From a checkpoint of a small image inpainting model: 48-pixel images, 8600 steps.
Rows from block 4 of a small image inpainting model, named by matrix and row number. Rows with one number belong to one channel. Each number is 500 + 40 x the weight over its row's rms, rounded and kept within 0 to 999. All counts start at 0. Numbers have three digits each. After the name is the row's rms in percent of the matrix's.
After each channel's rows are labels from the 100 images, of 14848, where the channel reaches its highest value: "responds to" is what is common among them; "patch colour" is the nearest of a few named colours to the mean colour under the peak. Only what is clearly more common there than usual is listed. The data: telescope images of galaxies (Galaxy Zoo DECaLS).
# convs0: first 3x3 conv (model.enc.1.1.convs.0.weight, 128x128x3x3, each kernel summed), inputs 0-63
# convs1: second 3x3 conv (model.enc.1.1.convs.1.weight, 128x128x3x3, transposed, each kernel summed), outputs 0-63

convs0.50 117:537527518476534517485556497540527566549470488450460466459571494544526461487436385492467597527565531464459489448547540467505494548460513471550462513442509523534475572433530441521457422499562450
convs1.50 087:452494504542472452557404458466491534514491544545561485571538468471473418508518533564487423468457504498553500505505559464491460509557491571573470532493471491531504455538486512464494521537496493
responds to: shape: featured or disk; edge-on disk: no; spiral arms: yes
patch colour: brown

convs0.28 118:485497479500491385461415548497514508485510505498453417605446488512522488478509476449471531506447514556443483483407484566489562500517492455475504430505467546514503506506447485481543494464559513
convs1.28 105:545489479484465515591471458494586470477511522494538472388522490495484523488475527496558557499476437488493535477433509489445485555520497546579543563548597464513495495561510530528473521555454463
responds to: edge-on disk: yes; roundness: cigar-shaped
patch colour: grey

convs0.69 091:470507531439477473479497411512490496500499503513511570572508426521440487544506529503505457520435517418555467492441469543469502518539394480517557446503479560453499455515487528463498507537461450
convs1.69 102:515492487520472586461524486512537524491529534500522520468507594501503490536468531500524473485562475448526494541492526519569423438467609514467490587521434527493503551467491474525526425497446519
responds to: roundness: cigar-shaped
patch colour: grey; brown

convs0.12 109:503484514441506548438520487476469479464506495543471464517534501455507541569511510477501594551444531494501513475489496548526442465487607487540510502511485534550534487517510499482488374564483512
convs1.12 090:529424531571472462540555516467497524501525575494521464495462559521426446550466520448510423424529436537511415501499543482470539584522454536539491469548495501524421525463531484507523566563557579
responds to: shape: featured or disk; edge-on disk: yes; roundness: cigar-shaped
patch colour: grey

convs0.64 090:490440483575494553537570434483553473539487511520497470480527494464481476497436522490549521544601471466513502439533500532506443502488458490459495535496520512484457465515505489508441510548493490
convs1.64 096:446536480518512501469551466475479492464516513514451541598471509539520508592484499561496479485495520498536508497475450472512463483479488489548483447543475494481495467488526525418516476495582558
responds to: shape: featured or disk; edge-on disk: yes
patch colour: grey

convs0.23 107:509519413473481538557464482463495412462464511442471502545520519485447463553473468507468416475478421513415540472499503464440421558482479531481555425511419460448447490468504493515534506474556502
convs1.23 086:453505543475491505400411517422494477498476483480430426478526506476555480501513491580427475466525571474480492480529566486505468512510543433458444544441526532542551508500490558525450502451481481
responds to: shape: featured or disk; edge-on disk: no; spiral arms: yes
patch colour: grey

convs0.78 083:500467530551566457517440531541466549503566524465453409492499523508495538456477422520526533491446458433529385419498515512489540533504544488507448509489528539509493495529510480485405485494545542
convs1.78 082:428404505505461479527556508439446544482474459586528545419530469495491492521473481574541448492510472485582487474526494539518497505488457522491540490540486456543467551534497487474561515576437515
responds to: edge-on disk: yes
patch colour: brown; grey

convs0.97 112:446522395502489471468506524523507478590463536450490502457441504586539476469455503499458478573579453509438534489503541446511520456543533508508500443445539524493492495477445544510582493554541481
convs1.97 081:499457563534429496516436506472448488526459380524515480542536507448475443481529516549474480503393473554536534472457478460518472518505456504482505525514480513417520468549507422497520515438470469
responds to: roundness: cigar-shaped; edge-on disk: yes
patch colour: grey

convs0.27 104:526494515530504511516518555511482520493487550500514544509448486505513512458492572457524486520423522486504463515470520494521526512467474577437570491508533464529501471526439537540501534503486476
convs1.27 111:481474510540459545473458442534560455495498463425521499503511488471536544464531554490506513552491521470547518514519360440523491460450535561506480517454405466454586501549467504497522447425389500
responds to: edge-on disk: yes; roundness: cigar-shaped
patch colour: grey

convs0.77 107:511526480448454418387541486484496505495474509525436440540518530521517498562524516447467581529496483512514517512523480514508494460509489416497406434503524493547429580487511507502439437481565487
convs1.77 108:524491520528541455510447437536483508542516550538494480469524520589443490398474498589571513500504387505516425478433483455454544564493536553518595588473532517472497483526514496508506575556495496
responds to: roundness: cigar-shaped; edge-on disk: yes
patch colour: grey

convs0.66 118:413496463484492550522517476469509464500496540566465468507509537499507469530529520474490402511526472455497511449502549535556471492464485464465492439426468589553448530503527527496510522477554456
convs1.66 099:567486559567514509536524530578554491500452532533532516478492467493540546444463475595492511483480487534535523486574534565462503555516538547568534466444472438416524541498473455502459401551471443
responds to: shape: featured or disk; edge-on disk: yes
patch colour: grey

convs0.105 080:488553463479459556526482549483526515511482439476577497499545450477484469460428511477469509452529452488505531470500476550485508463487476423497519475474609454506513404467439553514449511506510496
convs1.105 079:497392489473495491448482470446502468526533510515508497482512568502446499496532490551503503518514526579495471506481518469489450561594453544490522451517445538485495507519508507418477521449468523
responds to: shape: featured or disk; edge-on disk: yes
patch colour: grey; brown

convs0.93 084:457551579457534474506455513482537515487420455629551530601534463491559499552507510495496558508394516532400533546537450431478501568515469479450473505456514505475479512482502473480508472467537544
convs1.93 102:491465523505530559417583561434477465484471531563487463523490468521443506558485530583517445503570529456560507461531521630525540527480526577531479447439523503501454528503510486502497510505574442
responds to: shape: featured or disk
patch colour: grey

convs0.120 097:405487481553482559459506475515476518574534501560477488444482561405510502552500603448494544485440500445469461496512448590535425477481530428497482474509524594480493467555529523503451461470504413
convs1.120 099:564523486477472467440629480477527504510486524513582459573530508530483510519484497472516442464518465538564472512480549578485525517535510527513508413495483513469484563540506466515476519495524506
responds to: shape: featured or disk; edge-on disk: yes; roundness: cigar-shaped
patch colour: grey

convs0.8 100:572484474535517614512562530530498486508476527592479518505486503446418471516555540564507539522506467520513530546487488440486481528477451547476475537419533452474511474537488525406450547524452518
convs1.8 124:475457532493531587489526443470457487501535556506527475465535538444496540504427529494551448465565512472493487510473487607565473484452530446482528426520441522531452540479497509563517478482507501
responds to: edge-on disk: yes; roundness: cigar-shaped
patch colour: grey

convs0.57 100:467415475470472498484463625516501505486517480514465554528490490542456544533518558427523511506568584502501500525472515432470505476520522517489556464484501482493526463504532455449584531496434483
convs1.57 114:503464445542487476519444378495557476512450476431510555493532499501592476459534509429478431546456478546490567523504401483476499477527507473565456474536466508486564487529494512517580463455472485
responds to: roundness: cigar-shaped
patch colour: brown; grey

convs0.25 079:498483499551501493546499563370479464456501484503487434554459479477434481488479434470477544473504416471573439510424503484546490529491450513513484589546559429550519522532491541405534575525498559
convs1.25 082:486541477458517515467495481516423583504535515535575561431481498492518535532496517510466484514400513528483539489528484496488449503382465448523485477506480535459446481437481457580468487514516533
responds to: edge-on disk: yes; roundness: cigar-shaped
patch colour: brown

convs0.10 115:482498515528508529465523486504472503530533494461486507458478475479507378526436502473562479531440418536509568540517463567495526483476548463448487434499403510498487562499520544498537552465429519
convs1.10 106:504587549490514446500513495462537477510552506512518530484517491474503525537511447561498582535567500473463478485400525486472509521477469471526505531514512555512565423464546526522480473469534491
responds to: edge-on disk: yes; roundness: cigar-shaped
patch colour: brown

convs0.56 087:533498479558479422426460482478417525506422502502533515532511441456474511509512567449493529503426503510498524582342423602489530492573498510441517502499536529489480541512482531468518434543497515
convs1.56 093:504474533524529485577422507524491516528530555552465468516512517544556481494454495515518521445490424485511486399448496406495494576509490531562523549533542447506538488487467429541487548555502495
responds to: edge-on disk: yes; roundness: cigar-shaped
patch colour: grey

convs0.34 110:486458452518495579515482478439482457441478453393473454487484493463527498528472492479472443415508463531528532446471492613511484479453455513472529541509486457503459513509486483472534547473377531
convs1.34 081:482498555544447437495454503446480482505489497476512503518475425470518516491519497436534496526493502450493397534513535498459502475539596538547472504543523555542480520459497455502492475574492533
responds to: edge-on disk: yes; roundness: cigar-shaped
patch colour: pink; grey

convs0.63 126:502568500493513460465440515487529490486511573513496523468438513539494578553479552484474462482451517486514486500486513417549462520548469478530539475441431461488575488445465556528517611537507510
convs1.63 085:519550562491490476471487470463493534511479435467458452517537483498506489443537549532485502550506523512505487527489450506473522467497486492565459497531520561511478512573518485461521479492517498
responds to: roundness: cigar-shaped
patch colour: grey

convs0.124 080:471498413554479549478400431529421499493537473504462504541439494490527507456469492496482429459482444479507486460426491478501453452504483517565482519485459501499562456495571562493485582477476499
convs1.124 117:479482470456497520476537524453570441502530466521501504484539531490478552556515539487449483500588615497433524572622581611541436468472502499484486473517447461490478524483481465534508430464488511
responds to: roundness: cigar-shaped
patch colour: brown; grey

convs0.19 098:499503521497470512518454435490400546480517455574503490543464506417485509623446485479442467469409539577500514519512493586440514498471491492490538598477489498491534505538512478443517516509478529
convs1.19 112:505478455518569511494550496478390486472510497519462518491522556505487486448477471574519523484551589503442505529489485559509471489467485455497438459532531508559447496418517562581430612493520577
responds to: roundness: cigar-shaped; edge-on disk: yes
patch colour: grey; brown

convs0.15 102:466494450524486553619480509491566567427482514489502447450488465514468503526511531585543503472616473513490511489531515541475473480491483591519506489418441459479421507513441478545507444442525483
convs1.15 105:456553488524477497468527542539495508576512495545480448559543452477536491570524506506506521495394435540509493484489503416513488449456490440501525488462481518452485495448525484503557497568521514
responds to: roundness: cigar-shaped; edge-on disk: yes
patch colour: grey

convs0.104 121:433454490464514473534458566477517540473516511528521510446418452486541516457505576441470495550551546485511455485484509470482512466524505493502552436439477465553457512450490498449626566473469471
convs1.104 118:593504474539493568473514559514519490498473465501544550464527551529481469472515486498501543510392446504502480499434414434498488495442522458522500521483538536439522431487505520528421430488565515
responds to: roundness: cigar-shaped; edge-on disk: yes
patch colour: grey

convs0.5 093:448534516477482449455493455477522467559480544520471554563466480484425523483493598558503486486423508520560575496523423476479442471436488521423498467490503568435512518396507479482479534519520463
convs1.5 096:516454450510493598464491543473461531488520478499520449516554541492451469527531459525551539442536501514471526514464476512502481468557540431516587543491482513570473527487457520518480473448439547
responds to: shape: featured or disk; edge-on disk: no; spiral arms: yes
patch colour: brown; grey

convs0.117 071:507469499521570507434512455505504461509505487579593524506472388480523537515462507479567474565507445538517515539495457467509565488507494477448521456516516524568563515499547512499486498473507520
convs1.117 115:548534473414430540533500563510560475518548515504449565538556536524467508472512555478407433482509532535527511488486520496529470542497508538545522453448496475462498432446491516488599474450512464
responds to: shape: featured or disk; edge-on disk: no; spiral arms: yes
patch colour: grey

convs0.13 110:430536551498513552470526454588488496481537522511478487501521522453506484536446512521514497557448470478406520578535472489523420553456484484473496521478501575451508484500550481552404475509514530
convs1.13 088:558445528511537552559485510515527498500549440507553534463505485525514443487506486471542536490519525500501514457565558527482521478529518527409505506511518545527471487497517568474558466554585495
responds to: shape: featured or disk
patch colour: brown

convs0.113 086:490515512568543554517507462489490560497514499503579457499523461547477534583482572486529578495459410470525502502500494494464508488476519474442463560504497524532532504498419537559395395513455494
convs1.113 105:463481474470477456485541595462479483505523477481448526572497583476419422546493483544488467504523598502429447520503544472538473490477496502494542510469489387468487459489474421440428480489504553
responds to: edge-on disk: yes
patch colour: grey; pink

convs0.59 100:504425504520527469513513476509471539595535481567585393462473414475508442533480416492523500548469503519477519429477522476524528485577476443481510536442441514484433537381559557539547425510480529
convs1.59 083:547540532529454566460522567450487583532493446521509463550569504454508543518515527459475530440479518532542450580540543554485538515490488537493472484483531500514533451501486475475547539549509484
responds to: shape: featured or disk; edge-on disk: yes
patch colour: grey

convs0.24 111:449458459554473529587459496511469451427518443485500498486523488500504577532471543555502511537515470432454513422493526464521518486466482518517499472465462486527448516452494519469513487498508467
convs1.24 109:456504478480467512487431510521564545499524539498519463517558440565498471494484497576467483492474542517429523445519431454525398510576491519501476476428473502512479453515519532483538485463555475
responds to: shape: featured or disk; edge-on disk: no; spiral arms: yes
patch colour: brown

convs0.54 090:526483472552435509471463464431479482502467474513499500527468494451549524502461514490453584458452532553440484475500433454516513512495502495503492435478486438427543481455509494473529412504434509
convs1.54 097:486508492457547550493523496506438510427530491517480467521480478583502507556521461515481451527448555483467560498618579505465522465481533490469527527566550549473457515447548493501478539481589517
responds to: shape: featured or disk; edge-on disk: no; spiral arms: yes
patch colour: brown; grey

convs0.90 084:522520503462497533495484497524505496582555521605469533449452526501537448521485538536530486545547469488453486470498444527507469552486493484449457531465537416596421466580501503600475455458472488
convs1.90 089:445541508552538509508570495486483486488506433542544484529580485445535522475528462543549456446531565497531446479564537493487566481533505498514525501476440550429528502484545493476480514539540458
responds to: shape: featured or disk
patch colour: grey

convs0.68 084:517458522454471558573482483512479438470544491554455462512483507487516510497458477542555505513490488520483475458481441468512557538508533544551489476451509509482485502518493449461521392453587519
convs1.68 089:463446518549452461490515500546475518491543531468537492471506450509487479519509496444397473515533540541458467512523563531471443429426505570481499480512501490520489453520537517521550571558534471
responds to: shape: featured or disk; edge-on disk: no; spiral arms: yes
patch colour: grey

convs0.67 092:429516454463479540552506524482492510551469511563545392472624490477526453499485453518526610499479414537468554483515497465527487480480461473440498522507464436580496527533420522447438517539554510
convs1.67 090:485484492444536562523536478474436449518530499566475512485523503459482522510482490528502442530563541509468526524544538483445494509512487535521565434462565454492491451423569500460491489511480451
responds to: shape: featured or disk; edge-on disk: yes
patch colour: brown

convs0.4 089:471464481519504475460434515532560427454433509472448522494471510469468436467476475491493367504544473485575514445467515510507491453523504511432579538570551520515508522499498538468441574481470503
convs1.4 087:483530541526506507470524536477504563488586414521526566480527473517512523566578542520440562515432540487466557568550500457493443558500450487513478468511451524470490460477470451538567436528475475
responds to: edge-on disk: yes; roundness: cigar-shaped
patch colour: brown; grey

convs0.2 102:462528496505487473384526511474403475521505489498468478559539461584504423450473494465487520499501417511527507524484492468531466475532524488456477411518482413482528563461459539528633444487504535
convs1.2 102:511509481488527475522479488507446462471490440495518474410493444471487521461502435539595514499454535526436506496506543513440574531548492491431538542580528569547519502533542525493454562524497382
responds to: edge-on disk: yes; roundness: cigar-shaped
patch colour: brown; grey

convs0.53 095:470484478472508496536493396468467449430475533443497452497508493494472431523449544448464551464458461503436478478498524533518551477503456493493490416487487480491445486480476488392517500454590490
convs1.53 103:541547489435443522488436580440490445535502515579467465540453447477500454513529495522412459488451543541559514547546480485491455483440552485495501486482509491535524472423529518548537521479485449
responds to: shape: featured or disk; spiral arms: yes
patch colour: brown; grey

convs0.114 081:483483572489503459499511524434517483493504487517508576521440498501402479366490525464483453527489526501525468521546441509540560485494497483553478546478455432458486445481535573486521463489502474
convs1.114 102:475442520489557571514529553548420501424539540518467489428526513462476473482473508548541518475548583465433545525481482584518508473497471487463525459525462492573467507469550517538493514470456509
responds to: edge-on disk: yes
patch colour: grey

convs0.33 073:520544502447468522517457479530475475535519504478533454408549482485496490568494497544528487476414444520521453462539495464480544508535494446513454389433508478563496506483566471465462422489522504
convs1.33 123:518576506472473496518521477529527517543512515528470518570497511503498532468525570540397483470454563515500491501540585554516456490482489560515484432492495491409518443483503436484548494469563457
responds to: shape: featured or disk; edge-on disk: no; spiral arms: yes
patch colour: grey

convs0.62 108:507524555489526506499521438456529470496564524527479480524490537460502506544459417517465497478474507461515541495533511599457474500491436486486488637493488546504474518486581531523413553576533517
convs1.62 105:507518498513461454571461465513547462490503498520465510507450490568519434466423619488544456532530448474555495490437438474480473577472470543511522453474552499534516508516480511491557488540411507
responds to: edge-on disk: yes
patch colour: grey; pink

convs0.76 087:444477504507530490453475540546479543485495488457444502481508548503504515543481531499494582527510585483451426475533523479438492538466471484407473523365494500537542511452470503511488469582439550
convs1.76 110:500496443460478450506502561477533479442457488524463575535455473484466468490513475479453439503430501499472487526470489418529478431470515469500506498482564456434487389509441474446536465434577504
responds to: edge-on disk: yes; roundness: cigar-shaped
patch colour: grey

convs0.3 092:478475551454524440500488542491493436437498458584529488477476491448472485525488537512538516480497455552449511519448477514454552520500500515536590490412470494422472560494481467409522510490499479
convs1.3 108:504565434543484490515539517440395522507531552490514507508523478528559443558468528488492557493489535552403545528514430488482499419502519501488480476554518522503499456476515505544563536483571524
responds to: shape: featured or disk; edge-on disk: no; spiral arms: yes
patch colour: brown

convs0.55 094:492494489425503392437480546478414512428464445578484526504543530486479523553511540499502508472476592569494494503464562558451504532520544545444569505481442460466517504423467499470492446471473519
convs1.55 107:479526454549516477482522536485399572510532530476443515501490466491486493460475456492541558504427503517501522543530373438504519429443468456492492517548506453555492496535516543509562556509541568
responds to: roundness: cigar-shaped
patch colour: grey

convs0.92 082:532474559544430516463458493451497530463426487486445451487468430529514515499467490472425509463429525497476481500493431519486524457578429437466495533453452479491501518486572497544504505484461529
convs1.92 096:495543443501491486517480523430486532558529524462438540574520512502460433468468585478493547477451505515489558582439495393520469468481504485452550487597479472556500452470427450546567487448461525
responds to: roundness: cigar-shaped; edge-on disk: yes
patch colour: brown

convs0.21 114:449554454446506489443441524524495498552494489536433571530471454484512544492478516492476542483416444517446504485523503434540468548534466434462434449386519508551548558503454529488539477485544521
convs1.21 105:530599578552522526515501497502529457519465574510451443524537428543510412548457505484496525506497466512519497476457548512493498456473486543554495559507496531422525466503541445529513518510582478
responds to: shape: featured or disk; edge-on disk: no; spiral arms: yes
patch colour: pink; grey

convs0.61 090:454513472475476451505532496499464472533446487435479474497459500458541474383493550449512481596529546555492468444401458481510569504488497487507460552504490447488451480412523497492566458506553416
convs1.61 107:523526498556552493517498509505511509471506487490509542513488527554544538518538460498495488499515487472485498554504467412471535493567537494431536532468471471511590477593442546477415556476451503
responds to: roundness: cigar-shaped
patch colour: grey

convs0.83 118:457513551517471547501454535519505474497462466549453504480432523491540614402493517457486415526546566508532508464486466447535516454507471559488557551445555487486470451498523492473573569434525521
convs1.83 104:516500501557503461575505458474577483523505511495507511476562485520501424548531541469422537488541430554531459525508511602494498500449553529558470425521444466497474535478457511521533435497481499
responds to: shape: featured or disk; edge-on disk: yes; roundness: cigar-shaped
patch colour: grey

convs0.89 110:444519477453512478496462514527539479459431547449420549463459464571489552448492510550383446465504467532525473451501530434542498558559511453567465459450542500490480524474453513469479474535492468
convs1.89 092:506582527485488530521443556488451525514547463577520489492552531444515494440538502504450563513531542484427527468511499464474450472491468569529553572517482482503522464552532443498474455489478529
responds to: shape: featured or disk; edge-on disk: no; spiral arms: yes
patch colour: pink; grey

convs0.79 113:453514479450487437469479532508420570514521510582426483487557554491519478531529452439524596458421514552491542534525485524535554461493484467428467505498535487545490509473555546500546523458531492
convs1.79 084:499571516457538585476601502528543527555544484590538512551468497547538455462498538467487547504551488542490434497493501563462501491463508498500551526490561533505548496512572480461426491459447452
responds to: shape: featured or disk; edge-on disk: yes
patch colour: brown

convs0.106 091:531554519429494535499551488497459440471534480493452423451477559457477541488505546496535529530479534477499482461551445504499471461471521478478441542543469447535561512490583559503371510502469515
convs1.106 095:464452522544487483516515506502471522516467500493507455552497475567409446566432486465548497488511465511558423461485510502463545522482499485511555511452508566509441501530514525516566551554537585
responds to: edge-on disk: yes; roundness: cigar-shaped
patch colour: brown; grey

convs0.98 088:447470537550496546439493546481541564505522458579532430598453485522536417461518518481490565499542481478406501505481446525519497498483547478454510481468436563577548533528482518500467499451516513
convs1.98 098:470529503459453428548535477484397494460516528518496554482469451476475535539475492494462490460442516522529494492540496473470509493461496532540503512509534496470478464445530465497584546519540534
responds to: shape: featured or disk
patch colour: brown; grey

convs0.49 075:521389492536485546429485493451498558537437483606548465455519467474481538524421495469505541523551478502513523484432503500487502473534470492461457572506510558453499468555506517499485523443489497
convs1.49 109:428492451458459537511553528509554399461509518472474536493493515484503515435527529538501415559538543455480506516524502512516449493486505518534504437518443482495464542487510548525543471486423475
responds to: shape: featured or disk; spiral arms: yes
patch colour: brown

convs0.32 093:540512496543457433426392463508549478465513512466476462474462502465527468503515501484479494543563439462491543491421410514459507471521454418575526445486466501538504512464552555537533595572407492
convs1.32 097:497357506523471592437533566411478482501520444535473517530526553534496532478567506515521416501451504513521471510496509452536525488552511553478511500497411491490436560520438480487488477470475500
responds to: roundness: cigar-shaped; edge-on disk: yes
patch colour: brown

convs0.109 082:514553478519457408466477538527464597474550524498509407481481529479510466575473438494509554523477471479499492543518468490500480515491492432503431377461531461478449542422449534467585539517500530
convs1.109 104:535548481439494528565453416506512511510469506443504558535513482508516447438490533447473450507494521535449502476481466486512483460477499501504499486406471523512563487500540477483568494447512429
responds to: shape: featured or disk; edge-on disk: yes
patch colour: grey; pink

convs0.9 103:428522513530503489513487459505464432469509542500469493487488519492487461509504563521502482484600517448497418457509472467506536498491535517467482503500515458570466516474475556451535566472372508
convs1.9 094:461568510488422588546553482490556520475421461473555500524547510470509457472530539493493505516497441553568506516471505518512527490471512489523574549502473561452571531563550546512464517497500474
responds to: roundness: cigar-shaped
patch colour: grey

convs0.86 095:472480448492511456486519449490488434520460439524500447471502517471495504460522589480520406498500514553494452496418496474495557473554480571526435505549538516499366513500496488523546438505559462
convs1.86 100:420508538507454475455478560552505484485431532488511519468467476531507519466531530509458499508500543478560527513504491445496492531513584522511535457439506450445581479513554499458447521483470482
responds to: roundness: cigar-shaped
patch colour: grey

convs0.107 107:462538594520524452505537513454433509512511511500553534491471500506526570453486487512524521554495498416505510481458444510561539495478505470437467626479509493473525501525551538532477475565439456
convs1.107 092:480491479474469497506467453418480529479528439508504547531549501526429431523444514540543524499479531535531531471537543558535499435509484429483530454487452541575508483486485501454503528496584576
responds to: edge-on disk: yes; roundness: cigar-shaped
patch colour: grey; brown

convs0.44 094:432527509473472471542497492564451481401461487460430416466504429506560503491522459496514484536499475505472479486466532444542456465548475516580508495507469461457453561462535531467467533454548459
convs1.44 096:512498483507403506499452533497577582547531487622571475517449488554473510418507536483445511518508522531560475528466497504472524509451535525531528525507491477518522487488484515505534540535536489
responds to: shape: featured or disk; edge-on disk: yes; roundness: cigar-shaped
patch colour: grey; brown

convs0.0 106:444484541541511508444493470531545544568514507442530561454494487508541481484489497461508432499548517548466494467480495389554494489457496537518454492495504419483430528537538549531517459520398429
convs1.0 096:478492491528458495499464500530462447509494428510544470571453463491495516496540530548533510543430407431554452536416500498524515466541548473497557503475429551495564512489421500522499487448544520
responds to: edge-on disk: yes; roundness: cigar-shaped
patch colour: grey

convs0.103 108:520491491481480542422466522496489455498478495503474542533465486502475460525508492475465422531587529482471528520491514473524464461457491529495509467458434498502501531488568475487554584486445497
convs1.103 109:496479458511512508538477467535573488516506501454476506503530532490509511454511559513465405546557571532484535535522456389526477469497568452549497456510499474491521532539429564504489435443512526
responds to: roundness: cigar-shaped
patch colour: brown

convs0.65 095:460535520511470421484526454511474480485492495691512450528496469514470538575456486558463503522466564522504536454441558452505534513532487485467550481464474508556512518455601511498544557489509466
convs1.65 109:463464525477479514548509560513465567505570528555531545534479487526518507477563540476488495481431474510482447503555467519514524524434496544569482435493509496465441533468492453484558528494595533
responds to: shape: featured or disk; edge-on disk: no; spiral arms: yes
patch colour: grey

convs0.29 135:506487520498484532540531473487512518489495515461399504540564432530507446533449451523475563482495483515466495433531531543489518471492411492550492450500512527547469520472475464463561517460561531
convs1.29 118:474517527484538500602438507529517549509485463460497453485580450503468497462547512510498466462403430463499477460499491400482418602503539514468446476513503552493478479446493503483460459566519432
responds to: shape: featured or disk; edge-on disk: no; spiral arms: yes
patch colour: brown; grey

convs0.41 080:520535482524492470469440436447461471557461461510478564511449427461520482626400549478481494470457535489491519452464539513503441501552438470498537492448488570540491488455500495505530508527507501
convs1.41 106:465431525461530490449542491483371517472518529501439497535520556516415508527457459544494498495479549493458547542579513505507461498426481454492435471533511502518470544467488505485475537474558556
responds to: edge-on disk: yes
patch colour: brown; grey